{"model": "contrastive audio-text model", "dataset": "single notes of musical instruments (NSynth)", "train_examples": 184686, "n_mels": 64, "hop_length": 160, "input": "log_mel", "spec_augment": true, "win_length": 512, "tokenizer": "char", "vocab_size": 37, "loss": "sigmoid", "embed_dim": 256, "encoder_arch": "vgg", "encoder_norm": "layernorm", "encoder_activation": "relu", "encoder_depths": [4, 7, 7], "encoder_kernel_size": 3, "encoder_stem": "single", "encoder_widths": [64, 128, 256], "encoder_downsampling": "stride", "text_encoder_causal": false, "text_encoder_width": 128, "text_encoder_layers": 8, "text_encoder_norm": "layernorm", "text_encoder_norm_position": "pre", "text_encoder_activation": "swiglu", "text_encoder_head_dim": 48, "text_encoder_fused_qkv": false, "text_encoder_bias": "all", "text_encoder_qk_norm": true, "text_encoder_parallel_block": false, "text_encoder_moe": "soft", "text_encoder_drop_path": 0.15, "text_encoder_num_experts": 4, "text_encoder_moe_every": 1, "text_encoder_expert_mlp_ratio": 1, "text_encoder_slots_per_expert": 1, "text_encoder_shared_expert": false, "text_encoder_positions": "learned", "residual_init": "none", "optimizer": "soap", "beta2": 0.95, "lr": 0.0038, "beta1": 0.95, "shampoo_beta": 0.95, "eps": 1e-08, "precondition_frequency": 10, "max_precond_dim": 512, "one_sided": false, "adamw_lr_other_params": 0.0012, "grad_clip": 1.0, "steps": 2800, "batch_size": 64, "epochs": 1.0, "lr_schedule": "wsd", "decay_fraction": 0.4, "final_lr_fraction": 0.01, "warmup_steps": 80, "weight_decay": 0.2, "adamw_weight_decay_other_params": 0}
Rows from block 11 of the audio encoder, named by matrix and row number. Each number is 128 + 32 x the weight over its row's rms, rounded and kept within 0 to 255. All counts start at 0. After the name is the row's rms in percent of the matrix's.
# conv: 3x3 conv, stride 2 (encoder.blocks.11.conv.weight, 256x128x3x3), inputs 112-119, a 3x3 kernel for each
conv.48 103 [103 136 175  93  86 106 177 124 121 168 111 147 149 129 108 145 117 110 132  87 122 144 137 105 136 142 114 122 142 140 102 127 142 171  97 105 112 126  64 135 148 168 131  57 219 162 138 155  94 152 152 143  96 111 135 181 138 144  88 149 164 106 101 136 102  99 161 140 142 124 123 109]
conv.49 104 [138  79 169 136 178 157 145 165 121 117 141 106 101 162 107 138 106 141 183 122  98  97 145 115 117 144 116 147 113 138 115  99 135 107 114  94 150 118 162 132 120  83 110 195 183 109 148 110 119 142 120 118 153 172 190  72 226 135 126 103 131 172  81 142 135 139 163 135  86 166 131 149]
conv.50 103 [ 87 145 184 109  90 158 114  94 148  95 112 128 104 189 112 115 141 154 108 118  97 126 164 157 117 115 152  89 131 194 109 122 162 171 112 116 162  78  96 120 168 155 149 160 155 106  63 142 158 133  74 175  86 169 131  76 155 196 121 117 120 180 140  97 164 136  79 169 123 165  76 155]
conv.51 109 [118 126 150 143 118 207  92 109  61 131 101 110  84 143 142 137 173 104 104 138 107  60 113 127 176 204 160 139 118 108 137 103 121 151 142 128 155 124 122 155 150 102 188  77 118 112 154 140 128 133 169 150 105 148 111 154 142 146 132 100  99 136 162  94 197 140 146 142 161 155  85 104]
conv.52 101 [ 85 125 130  81 129 133 120 138  95 153 147 157 118  92  66 169 131 148 103 153  80 118  86 151 110 158 103  90 106 151 116 116  99 120 156 107 154  99 119  79 118 136 181 193 124 103 119 150 160  44 146 135 197  69 151 174  90 178 186 147  57 154 186 129 165 135 175 113 174 172 130 186]
conv.53 086 [143  80 152 105 174 128  80 163 169 154  86 136 134 141 146 101 150 213 112  96 147  96 140 112 120 117 122 132 122 105 117 121 141 105 124  90  51 120 172  98 104  70 135 122 112  98 123 145  56 158  97 152 120  67 172 103 126 140  82 142 102 131 105 144 127 251  67  98 168  99 153 109]
conv.54 098 [123 120 147 145 108 107 126 170 110 154 142 115 178  59 114 111  97 201 112 106 152 100  70 105  99 175 122 122 118 174 155 101 100 100 153 101 140 132 110  98 151  96  66 161 110 110 128 124 102  67 146 164 105  85  91 147 140 114 168 128  65 176 180  88 219  49 140 144 188  99 135 141]
conv.55 105 [ 97  96 198 141 129 165 116 175 153 120 157 107 118 123 102 179 103 111  72 177 171 130 129 141 108  87 182 143 157  78 128  86 168 148 103 161 202  87 110 106 177 151  81 160 130 164 140 108 169 121 103 122 126  84 134 156  75  99 176 105 124 134 111 110  88 159 141 147  98 105 101  72]
conv.56 102 [ 82 118 138 113  77 118 164 139 218 122 172 117  57 218 150 140 107  93  85 133 159  72 143  83 183  77 126 109 115 162 110  86 156 100 114 113 129 129 139  87  96 134 119 122 110 120 119 156 126  95 182 120 130 135 126  88 150 104 188  87  62 139  96  99 199  98 160  89 133 122 126 141]
conv.57 093 [148 166 116 121 133 131 100 119 106 173  56  94 137  98 139 116 129 139  88 154 143 155 181 162 109  85 124 103 133 144 173 100 102 131 197 188  84 119 189 157 154 118 114 118  97 133 113 129 184 108 136 129 112 159 167 104 130 114  83 211 102 138 170 106 155 109  40 162 121  95 130  90]
conv.58 113 [ 35 167 126  99 153 129 146  67 117 130 117 116 144 140 102  60 187 159 127 216 139 170 156 104 132 153 150 136 104 168 130 170 135 111 120 118 121 170 135 109 126 121 165 168 185 136 135 128 179 141 124 142 125 169  95 132 121 137  81 111 186 145 116 170  95 104  75 135 148 117  93  65]
conv.59 101 [104 147 153 153 101 123 185 102 129 126 155  96 159 172 128 159 101 153 118  94 138 130 147 119 100 112 129 138 109 110 164 148 133  96 180 130  94 137 148 124 130 105 114 159 175 151 138 193 160 215  97 151  90 134 124 147 169 150 174  45 173 124 149 177 157  82 170 125 144 135 134 133]
conv.60 083 [123 119 106 152 169 140 187 147  84 117 114 155  82 111 120 125 155 179 154 108 113  92 153  78  95  55 144  98 204 151 102 126 137 131  98 117 102 167 181 147 150 150 143  95 128 169  48 128 218 192  92 133 129 141 131 101 119  48 147 169 130  95 132  40 163 147  61 102 125 140 134  77]
conv.61 110 [153 108  64 132 140  88 100 176  85 149 158 118  84 197 169 143  98 151 160 151 136 178 146 114 142 151 162 111 179  93 150 128 133 150 116  87 166 105 133 145 143 126 155 170  87  91 102 115 153 157  74  73 166 190 146  92 120 158  84 126  94 199 112 123  73 157 133 120 136 160 124 119]
conv.62 100 [ 29  62 160 122 158  88 160  99 100  79 134 127 120 166  84 161 111 216  97  60 116 124 130 107 170  51 141 104 120 120 141  76 106 140 149  78 122 113 153 144 133 139 127 255 156 148 116 121 145 178 180 131 133 138 174 172 143 125 134 101 150 143  67 107 103 100 159 144  34 183 140 103]
conv.63 100 [109 175 112 149  95  96 161 123 152  96  51 118 106 146 114 144 147  85 136  97 121  90  53  87 160 160 121  64  96 108 150 143 138 124  44 122 123 189  91 152 135 130 122 104 163 171 119 142 162 142  82 117 161 113 137 189  89 134 122  70 132 119 115 135  97 109 141 138  98 139 127  91]
conv.64 117 [ 42 140 126  43 120 180 142 138 112 125 133 114 109 164 150 127 145  80 129 191 144 178  79 137 118 128 133 162 119 135 185 172  88 142 109 139 102 111 118  80 127 124 154 124 120 126 158 122 109 124 140  99 127 201 186  89 115 118  86 134 128 150 100 144 165 106 116  79 180 105 115 197]
conv.65 101 [112 183  90 194  92  73 122  94 152  99 134 122 151 178  79 140 137 132 100 101 138 116 136 151 114 156 107 124 136 136 187 156 117 122 123 148 119  61 126  84 182 144 124 120 120 187 126 173 174  88 141 122 145 144 148 171 144 132 172 105  96 120 118 182  72 134 200 104 166 112 171 157]
conv.66 099 [110 158 121 194 168  55 118 170 112 112 107 105 144 109 171 178 106 134 138 184  96 111  85 129  48  94 118 120 114 116  45  89 131 141 140 134 110 146 115 135  86 196 101 100 165 124  69 148 125 174 136 173 165 121 132 138  64 103 174  81 118 143 115 149 131 108  90 160 150 131 120 193]
conv.67 096 [141 161 155 174 161 145  92 184 101 144 120 111 104  95 183 117  89 159 123  73 121 149 133  95 129  99 164 105 146 154 147 152 150  32  72 141 130 107 163  82 152  78 150 108 138 105 153 159 145 136  52 149 104  93 158 102 115 129 177 101 155 162 138  74 168 136 183 179 167 186  79  76]
conv.68 097 [ 88 210  87 159 173 158  88 114 175 160 169 132 115 107  92 124 121 145 132  91 116 183 126  96 147  74 109  88  72 164  97 144 100  75 164 138 107 130 142 131 113 125 136 146 117 105 198  97 105 122 126 173  96 128 173  87 100  84 158 151  85 143 120 175 124 122 133 147 150 107 158 147]
conv.69 115 [ 95 102 151  65  67 155 112 112 169 176 119  72 131 116  88 162 169 129 133 123 101 123 160 148  54 105 113 162 165  99 115  91 126 166 124 136 144  85  91 136  46 132 114 146  93 157 133 162 107 134 122 151 101  77 115 183 106 107 163 214  96  57  84 143 152  91 137 127  87 120 158  79]
conv.70 091 [147 115 140 135  93 136  95 118 130 117 153 107 138 105 110 128 154 105 141 138 159  89 142 158 138 188 112 102 117 136 187  97 161 165 178 111 135 171 118  87 109 127 173 125  85 116 152  86 150 117 164 153 160 131 102  89 162 108 133 124 163 147  82 141 177 116 139 106 148 133  92 178]
conv.71 089 [162 119 109 112  47  98 101 157 146 133 126 108 154 182 149 146 138 135 187 122 107 167 162 115  96 162 128 150 183 127 117 195 117 120 106 156 115 126 192 100 208  88  87  92  72 119 115 116 102 167 127 114  78 145 148  56 146 158 104 109  91 153 139 197 110 148 139 148  45 145 170  74]
conv.72 099 [ 93 137 133 133 137 180 173 104 168  24 166 139 134 128 152 118  79 160  87 145 158 181 166 121 152  86 188 177 174 113  92 169 157 103 132  88 122 119  70 106 150 113  67 129 104 128 182  92 102 112 164 134  96 176  83  93 139  82 210  91  99 154 135 102 159 108  90  77 138 140 144  92]
conv.73 101 [ 96  73 128 109 113 173 109 132 153 157 133 150  89 170 104 141  89 107 136 176 107 166 132 113  81 114 101 118 144 147 123 122 101 105 102 157 141 138  92 141 138 146 169 100 167 119 183  79 109  93 134 121  81 179 107  57 147 129 184 109 169 147  81 101 138 181 122 152 107 128 185  88]
conv.74 101 [169 125 109 143 101 103 147  60 126 181 149 199 109 104 139  85 164 146 125 163 140 196  79  94 104 155 125  86 148 119 105 155 169 151  94 117  79  82 152 154 108  90 105 133 125 193 129 113  98 128 144 112 121  93  54 106 173 134 145 170 149 110 193 115 183 130 159 110 126 156 108 139]
conv.75 092 [138 100 137  32 147 119 138 122 124 106 148 131 154 149 194 159  97 102 105  88 108 157 150  75 136 124 125 106  95 124 110 107 148  81  90 134 182  88  64 148 172 127 119 104 159 132 122 136 140 105 153 107 163 130  83 150 100  88 139 171  89 135 199 152 122  91 163 108  80  97  78 187]
conv.76 098 [185 128 149 159 109  64 154 145 150 133 104  88 143 120 164 138 198 136 169 106 174 154 170 113 167  99 127 129 109 140  89 118 123 111  94 105  99 103 113 118 121 146 149 146 179 115 154 200 133 102 144 128 129 114 134 119 112 200 162  56 116  87 127  82 145 147 155  91  95 147 143  90]
conv.77 103 [126 129 101 135 177 121 126 176 125 157  96 143  92 150 173  99 130 111 124 167 138 146 123 192  97 106  86 126 124 164  96 124 139 158 150 110 104 182 144 196 107 125 204 113  81 140 124 122  81  76 156 138 113 179 176 116 123 113 135  97 182 175  88  97 134 146  95 134 112 117 136 170]
conv.78 101 [114  98 139 108 113  86 132 117 163 107 105 118 109 133  85  97 147 150  95 107 119 124 155 144 114 172  82 122 107 133 151 126 109 148 100 147 120  97 175 205 152 117 186 163 173 181 146 129 149  90 172  99 193  99  98 103 176 134 133 123 127  84 123 143 128 154  91 100 135 124  83 126]
conv.79 095 [181 140 132 137 129  85 134 133 143  77 131 189 104 207 136  98 146 134 131 158 156 201 124 119 141 210 168 101 123 127 127 133 103 106 127 149 164 109 115 113 126 153 172 108  84 176 140 148 132 153 100 140 136 104 123 137 113 143  68 153 112 103 183 180 116  70 138 167 112  76 150 142]
conv.80 102 [155 119  94 146 135 229 138 154 117 128 105 125 167 182 174  84  90 158 183  85 104  89 123 137 154 202  76 125 106 128 111 151 111 129 104 161 120 102  87  89 194 109  85 128 148  86 106 156  73 157  99 118 161 184 122 144 114 115 102 178 155 149 164 133 135 129  62 174 205 123 197  72]
conv.81 092 [ 79  94 140  96 120 175 123 113 141 103 167 121 167 115 100 105 172 154  78 177 113 169 145 167 126 111  78 115 155 129 154  95 120  89 112 175 134 141 166 190 113 177 174 213 112 103 143 122 112 139 143 161 177 143 150  80 202 127  57 152 158 148  85 109 155  95 187 172  56 123 168 154]
conv.82 093 [163 144 204 120 124 133  80 113 100 134  96 153 145 160 167  97 137 185 133 116 136 137  88  85 120  95  99 102 131 154 130 134 146 161 181 142  82 124 169 182 110 102 162  98 115 100  92 140 128 139 133  99 128 105 131 111 173 166 157  95  74 128 142 101 119 140 139  76 153  91 132 167]
conv.83 093 [138 140  96  72 107 144  73 151 139 169 124  85  97 154 113 194 126 141 113 120 125 133 114  84 139  93 142 167  97  96 110 151 107 126 157 151 141 119 119 110 113 173 115 178 158  93 112 167 143 159 154 155 154  92 122 166  85 142  43 146  87 206  90 141  64 142 123 100 133 177 124 127]
conv.84 090 [ 86 165  81 105 114 188 147 149 185 143 128 163 103 128 148 118  29 106 142 145  81  70 146 148 124 122  93  94 115 126 125 114 121 149 135 117 124 138 139 176  92 151  48 140 164 181 146 136 116 156 111 114 165 119 160 167  82 134 162 122 147 100 145 148 200 115 169  95 142 141 118  86]
conv.85 098 [152 109 113  97 139 141  96  85 132 125 124 108 192  83 118 131  56 164 147 143 121 118 131 203 190 130  90 116 142  91 186 136 105 158 136 122 127 148  93 120 158 122 118 114  57 120 128 102 172 101 131 129 101 110 153 186  98 109 120 178 137 207 170  81  91 186  80 137 172 127 106  98]
conv.86 121 [113  99  82 164 179 104 172 166 163  59 216 136 192 120  73 114 116 105 138 100 147 129 154 134 143  85 127 101  98 175 106 159 130 156 130 152 126 140 193 133 187 156 196  99 116 127 164 141 101 121 133  84 100 147 111 173 130 109 125 114 119 126 106 158 170  86  91 134 128 113 110 111]
conv.87 102 [ 95 119  62 132 138 112 129 159 117 125 148 123 150  66 153 138 157 125 138  98  83 155  92 169 112 172 158 124 197  92 119 157  75 144 124 123 101 120 125 152  73 167 188 150  75 163 100 162 112 142 136  82 125 124 160 192  97 111 123 177 126 117 106 109 100 186 138 159 147 122 115  97]