Weights of a small contrastive audio-text model.
Model: log mel input, encoder norm layernorm, encoder activation relu, text encoder width 128, text encoder layers 8, text encoder activation swiglu.
Training: soap at rate 0.0038, batches of 64.
Data: trained on single notes of musical instruments (NSynth), 1.0 epochs.
Rows from block 3 of the text encoder, named by matrix and row number. Rows with one number belong to one attention dimension. Each number is 128 + 24 x the weight over the matrix's rms, rounded and kept within 0 to 255. All counts start at 0.
# q: attention query (text_encoder.blocks.3.attn.q.weight, 96x128), inputs 0-127
# k: attention key (text_encoder.blocks.3.attn.k.weight, 96x128), inputs 0-127
q.26 [109 132 172 106 107 105 135 166 104 171  94 130 150 132 158 128  79  77 116 128 148  83 138 153 161 133 126 154 125 116 111 113 148 139 140 127 160 124 114 154 149 134 139 152 115 151 142 129 135 152 166 140 123 113 122 125 139 146 130  96 159 152 127 158  98 126 182 105  91  83 149 121 121 116 139 123 123 151 164 147 110 141 145 107 150 147 114 124  97 154 119 143 105 102 134 122 110 151 117 181  88 116  94 123 148 137 118 119  86 103 128 156 150 140 117 119 149 110 149 119 132 119  92 102 133 120 150 146]
q.27 [196 122 120 157 120 137 150 187 122 125 121  95  74 142  54  92 110  82 102 146  75 133 107 117 156 159 160 153 116  98 129 170 110 134 150 157 113 154 122 124 165 148 129 146 168  94  72 120  93 132 125 128 178 138 138 153 134 128 166 154 114 170 117 118 117 141 138 133  91 126 143 148 124 121 156 131 109 145 156 147 132 154 124 113 145 173 150 144  85 155 126 109 145 158 164 180 147 168 165 151  95  76 103  99  93 134 159 121  79 116 127 148 149 185 153 166 127 120 139 120  89 133 139  85 141 130  95 212]
q.28 [ 86 117 154 120 169  94 140 129 164 173 152 180 100  81 149 167 151 150 136 139 168  93  49 100 146  99  88 155 128 117 166  69  93 115 113 145 158 105 163 189 158 101 152  58 147 153 154 155 130 129 130 161 128 117  81 142 105 111 161 107 150 131 158 132  80 132 134 135 150 125 121 154 156 122 125  91 159  96 161 104 133 131 114 126 167 130 133 140 126 142 100 106 148 134 103 109 133 157 118 120 137 127 156 160  91 128  89 156 107 114 117 122  99 104 167 103 139 111 152 140 111 148 151 121 138 103 178 112]
q.29 [140 155 114  96 120  95  93 147 139 161 149 133 147 134 130 137 117 178 182 135  93 104 114 102 151 123 116 153 127 123 135 108 100 119 127 164 133 114 129 146 112 115 128  85 112 126 163 116 129  76  91 143 122 137  98  94 121 107  87 134 155 132 109 128 114 121 137 137 135 132  88 124 107 136 136 142 132 100 106 149 131 147  85 118 123 129 136  59 156 119 106 105 134 157 124 129  81 102 175 140 110 127 159 132 118 155 124  94 139 108 135  84  93 113 136 132 126 132 133 125 115  91 146 136 151 113 100 127]
q.30 [151 116 135 132 114 174 138  88 119 109  97 122 157 117 136 138 109 123  94 145 159  87 108 100 180 120  97 110 123 143 126  80  79 142 104  75  84  85 131 159 126 130 143 115 124 135 137 130 119 106 134 130  98 110 149 180 140 112 147  98  95 142 161 179 106 155 142 118 124 144 144 156  60 144 141 171 159 162 105 152 123 133  97 123 145 110 100  56  98  90  95 120 149 154 150 154 134 148 162 115  94  93 135 146 135  90 110 147 129 110 138 123 110 138 103 116 119 121 100 118 112 131 123  90 138  61 105 112]
q.31 [ 86 125 137 143 169 105 162 144 150 140 159 118 116 124 115 134 157 121 103 136 154 120  68 135 138 109 141 114 129 127 127 135 139 165 166 134 117 133 130 124 123 109 145 105 179 134 137 127 109 102 138 150 110 106 118 112 150 153 121  85 101 146 131  91  92 145 138 113 159 117 133 160 183 153  99  91 139 115 180 112 108 114 146 131 176 102 134 109 150 166 130 153 107 117 124 147  85 144 151 162 131 112 145 120  90 132  90 131 118 132 144 135 131 104 133 133 126 134 127 106 128 104 156 112 138 110 108 128]
q.32 [162 184 118 122 124  76 124  87  68 100  80 131 152 144 102 129 180 172  94 159 168 112 177 113  92  88 131 136 109 126  51 123 146 125 100 141  77 154 153  73 100 164 144 170 139 132 105 110 178 113 127 112 123 180  77 119 137 113 153 161 152 108  95 123 155 108  98 129 130 169  91 155 180 170 141 146 150 144  99 146 138 169 122 149 102 126 128 113 102 117 126 148 128 129 135 144 127 143  93  89 118 151 151 197 164 134 190 108 200 158 108 117 153 133 111 153 104 149 115 125 103 143  72 154  71  98 164  90]
q.33 [148 130  94  83 148 129 136  78 161 156 154 112 122  96 143 132 136 134 131 133 114  91 101 114 154 125 152 146 130 133 150 102 119  89 149 149 110 102 131 157 153 133 145  92 165 141 167 128  74 129 153 118 144 126 117 160 101 141 163 112 144 126 137 116  90 139 156 130 144 116 112  84 160 122 103 157 127  84 188 129 133  82 148 144 165  88 162 142 125 140 107 147 137 132 119 119 114 112 122 167 156  92 118 129 124 121  74 108  47 123 150 133  84  98 137  95 102 122 169  99 126 147 121 126 151 143 124 145]
q.34 [107 117 146 126 111 117 104 133 119 137  81 108 173 106 148 132 107 165 145 141 209 116 107 139 121 137  96 139 113  94 151  24 135 177 162 147 122 111 138 106 128 120 107 129 135 134 167 142 156  95 185 144  95 133 110 132  91 140 143 124  67 138 174 110 157 123 122 146 190 147 128  84 110 119 141  87 116 158 149 100  95  97 145 131 166 126 107 109 192 120 136  92 110 142 137  85 106  66  93 128 129 112 128  99  92  88 111 178 114 114 112 133 147 128 115  92 159 123 141 112 119 120 140 124 134 124 123  81]
q.35 [104 118 161 132 138 125 148 122 157 103 157 150 132 137 148 153 149 155 136 118 161 107  84 121 152 118 122 116 148 131 127 140 154 132 164 183 117 132  83 110 116 115 129  74 146 137 136 168 115 136 120 113 107 111 123 153 131 148 124 140 145 124 178 128  88 156 134 131 129 137 134 126 148 139  66 122 125 124 146  99 114  78  95 167 149 121 139 138 100 149 114 101 111 100  93 157 159 163  98 131 158 150 143 155 164 160 149 137 134 143 125 121 147 131  80  92 129 145 128  79 141 146 127 132 110 108 134 104]
q.36 [143 117 164 121 178 126 125  94 137 124  92 135 106  96 183 111 137 117  95 151  91 108 126 121 129  93 135 121 130 165 146 103 151 111  74 122 100 128 136 140 112 114  88  98 102 120 113 117 105 191 127 133 172 109 113 150 118  81 178  55 150 139 160 171 124 125 143 114  91 131 130 131 164 121 141 116 164 160 184 126 119 121 152  83  97 123 123 152  77 118 108 141 170 126 121 178 131 145 134 122 121 132 117  98 133  91  82 114 138 115  94 104 137 102 163  87  93 122 146 110  90  83 127 104 158 159 163 129]
q.37 [137 138  99 106 119 122  94 146 148  80 166 119 156 150 154 132 140 147 138 157 190 183 118 150 136 116 122 147  75 159  81  88 136 111 170 162 133 108  92 134 153 118 118 144 104 126 152 141 145 124 114 130  99  89 137 117 111 130 134 145  98  98 157 112  79 167 160 137 181 129 124 137 133 110  83 121  65 102  99 134 150 109 145 176 189 108 118 104  84 189 147 160  81 104 136 155  81 141 107 203 131 161 154 138 155 137 103 101  64 130 141 151 167 121 150 146 103 158 156 128 141 194 133 122 108 118 144 135]
q.38 [146 107 110  89  71 105 147 148 108 100 170 158 104 154 136 111 142 131 147 127  93 116 145 146  96 134 105 102 149 127  88  74 176 145 106 157 158 104 179  82  70 107 124 151  78 181  80 108 149 133 127  97 111 111 100 120 121 125 152 143 115  90  79  71 156 115  57 143 132 159 161 161 107 134 113  81 121 122  97 168 113 161 102  94  70 116 147 154 121 113 152 139 144 131 113  67 107 116 132 143 102 149 137 158 143 152 172 140 177 157 109 125 149 121 136 133 118 165 117 138 142 133 100 119  66 119 140 131]
k.26 [131 101 172 131 153 175 165 125 174 177 127 120 103 109 130 127 118 135 111 109 134 152 139 148 117 126 181 134 131 197 135 123 133 117 147 121 131  83 127 107 141 112  93  82 129 127 157 181 126 118 119  89 134 114  91 123 136 121  87 152 110  94 103 162 144 157 100 130 139 132 120 137 127 144 167 109 171 118 152 117 101 150 136 139 151 152  65 126 161 143 159 111 111  81 119 124 136 160 179 158 101 131  98  84  91 162  91 142 137 166 126  79 107 140 130 140 156 135 126 121 167 132 124 164  82 122  89 106]
k.27 [108 139 139  35 147  95 131 148 175 144 150 123 139 131 124 128 146 121 150 149 134 134 133 132 148 120 133 113 139 142  99 119 151 104 131 109  67 132 163 104 120 106  81 133 154 125 116 104 102 117 130 107 112 163 144  78 115 110  75 126 115 115  75 130 132 142 130 125 136 125  73 138 115 131 133 137 126 118 154  96 131 136 113 108 126 121 123 132 107 162 120 126  85 118 149 108  96 116 129 112 135 156 161 107 104 102 118 124 142 143  91  94  97 129 147 170 148 127 123  85 132 133 113 130 100 134 118 139]
k.28 [116 164 174 159 141 126 177 111  89 126 130 110  95 174 127 124 116 100 133 190 145 125 106 135 164  98 101 152 145 122 143 105 105 137 172 159 123 131  99 114 125 130 141 125 129 106 147 139 152 115 152 125 139 175 109 158 162 116 133  73 107 111 105  98 104  94  92 132 120 118 110  96 105 117 104 158 152 152 112 103 143 132 145 162 103 116 124 127 127 140  93 135 106  84 151 112 165 123 137 120 129 114 150 128 130 122 110  86  66  95 148  86 142 137 103  69 140 158 118 109 133 127 152 109 156 123 115 141]
k.29 [146 163 113 117 127 122 132 113 109 100 123 148 140 147 168 134 172  83 107 185 149 102 137 128  97 105 110 174 145 125 147 133 137 126 116 116 110  89 157 102 187 156 146 149 126 130 125 117 119 112 124 119  95 135 139 122 144 155 118 109 136 138 116 126 111 114 155 163 118 126 130 107 116 112 124 136 145 157 167 169 152 101 151 113 145 163 133 118 150 115 131 149 135 149 170  90 129 163 138 166 144 121 122 140 145  78 129 144 134 112 140 139 118 105 129 127 111 130 142 119 125  83 151 140  94 167 135 141]
k.30 [134  73 140 162 140 131  97 165 135 106 121  83 142 169 116 148 148 145 141 172 131 105 119 136 134  99 158  75 128 131 129 169 150 144 135 151 139 127 150  91 150 116 123 130 146 137 107 114 181 151 112 126 134 146 123 119 164 110 100  98 102 135 134 116  92 178 134 112 104 147 136 116 105 105  81 128 131 125 135 115 164 113  79 137 100 145 114 137 107 156 115 113  83 123 107 131 127 126  72 176 113  98 162 128  99 113 119 150 132  96  94 145 136 129  99 165 100 113 147 112 110 129 139  83 138 109  28 101]
k.31 [142 153 126 115 136 133 132 140 135 185 118 150 109 162 151 115 115 120  98 170 111  97 120 146 155 138 122 126 130 153 150 102 130  94 146 117 116 113 163 132  94 114 126 154 131 129 144 141 103 102 167 121 137 132 138 119 138 130 152 117 120 133 123 138 123 132 106 144 135  98  78 119 121 140 107 122 130 138 127 121 106 117 163 128  74 119 136 101 146 125 133 154 145  89 132 141 107 158  86 127 125 121 106 122 125 122 105 136 116 112 131 100 131 126 139  80 156 133 131 126 122 156 102 126 174 129 129  89]
k.32 [162 161  61 162 127 115 130 139 127  56 199  94 141 150  80 168 150  87 139  87 155 205 114 165 100 183 145 140 113 120 114  80 118 119 160 156 101  94 127 142 120 122 144 153 158 102 103 167 137 104  87 115 117  89 158 136 113 128 107  95 176  70 120  94 116 145 141 109 150  87 149 137 172 143 133 129 149 110 135 160 118  32  79  96 105 110 128 138 131 176 113  90  81 108 107 111 125 104 105 141 123  97 116 108 143 170 109 185 150 151  80 183 144 143 122 108 137 134 151 102 126  92  95 108  95 124  90 147]
k.33 [111 134 109 121 157 137 104 117 157 162 127 138 136 141 163 101 157 138 123 119 158 142 134 188 123 106 138 158 128 108 138 145 139 167 148 139 119 137 141 120 180 123 135 137 129 151 166  92 164 135 110 136  96 155 121 115 138 135 128 123 143 129 131 112 156 151  80 152 100 158 154 112 137 127 133 146 173 166 133 146 115  84 154  94 134 120 158 161 193 162 133 132 119 110 127 160 132 161 150 128 141 112 100 138  96 104 118 135 108 131 108  83 134 107 134  74 143 110  93 121 129 102 154 136 111 135 111 120]
k.34 [142  84 166 119 152 102 145 108 139 132 108 125 120 155 125 100 121 103 126 110  86 134 145 146 142 158 140 102 123 162 121  95 119 151 168 123 166 151 158 141  76 131 107 125 158 117 133 129 110 138 166  93 131 122  91 139 138  79 123 110 128 154  50 126  95  92 158  91 164 141 150 127 136 154 112  67 174  83  80 115 153 154 104 146  51 121 117 134 124  96 167 117 148 116  79 124 110 127 118 103 112  88 129  95  74 156 110 107 135 105 129 133 122 129 127  92  85 152 122 141 147 128 147 143 136 122  66  91]
k.35 [115 139  95 147 107 123 120 120  88 102 131 148 154 153 132 111 116 148 139 131 120 120  85 146 101  75 156 128 157 136 149 106 105 144 138 149 104  93 131 121 149 124 134 119 117 136 130 146 174 108 111 154  86 103 147 128 132 160 167 120 123 131 157 140  98 159  72 144 129 126  79 114 125 138 134 139 138 133 137 117 129  97 152 179 154  91 162 149 123  99  92 119 123 129 150 159 145 105  67 121  99 108 111 156 196  98 119 168 139 123 128 125 128 144 117  93 135 123 143 138 136 140 150 120 115 132 132 135]
k.36 [108  91 124 142 167 103 141 143 142 114 144  94 126 144  92 123 163 129 129 122 151 109 122  91 126  67 108 145 127  85 122 120 104 173 141 169 136 122  98 114 130 110 118 107  83 110 126  99 151 135 109 145 125 110 119 116  98 106  77 103 148  81 137 137  99 123 137 121 112 118 141  99  99 130 112 148 189 151 126 131 160 154 112  93 148 128 128 120 126 172 159  93 100 108 135 101 104  65 143 140 132 135 135 150 105 144 105 109 115 142 141 148 110 116 139 135 142  99 146 116 119 121 131 101 107 168 121 125]
k.37 [123 164  94 121 142 123 108 150 121 111 160 147 142 125 122  90  58 118  95  85  76 132 103 153 117 161 169 123 120 135 113 127 137  78 118 120 138  97 150  94 144 146  90 161 126  76 149 169  80 107 141  80  93 130 133  91 147 174 136 115 129 140 108  86 125 142 108 140 131 156  75 134 142 138 122  84 169  99 144 108  75 142 123 170 115 124 141 140 123 122 108 118 148  79 112 159 143 169  64 140 108 121 110 129 166 113 133 154 125 125  88 118 116 129 162 121 126 110 141  66 162 138 109  84 136  85 111  88]
k.38 [120 125  78 164 140 158 145 159 146  80 144 113 149 119 112 142 125 137 139 109 130 147 129  97 106 153 162 158  78 142  88 115  98 137 145 101 101  95  97 128 135 104 119 134  95 106 131 146 122 183 160  86 135 144 154 149 114 116 151  89 133 120 143 131 110 101 138 112 138 104 133 164 132 110 118  97 110 105 123 134 149 124 122 154 136 136 139 136  72 109 139 101 101 171 136 144 163  87 121 102 113  92 129 121 105 141 136 159 154 130 148 114 154 163 118 143 140 171 101 107 117 107  84 110 122 109 124 136]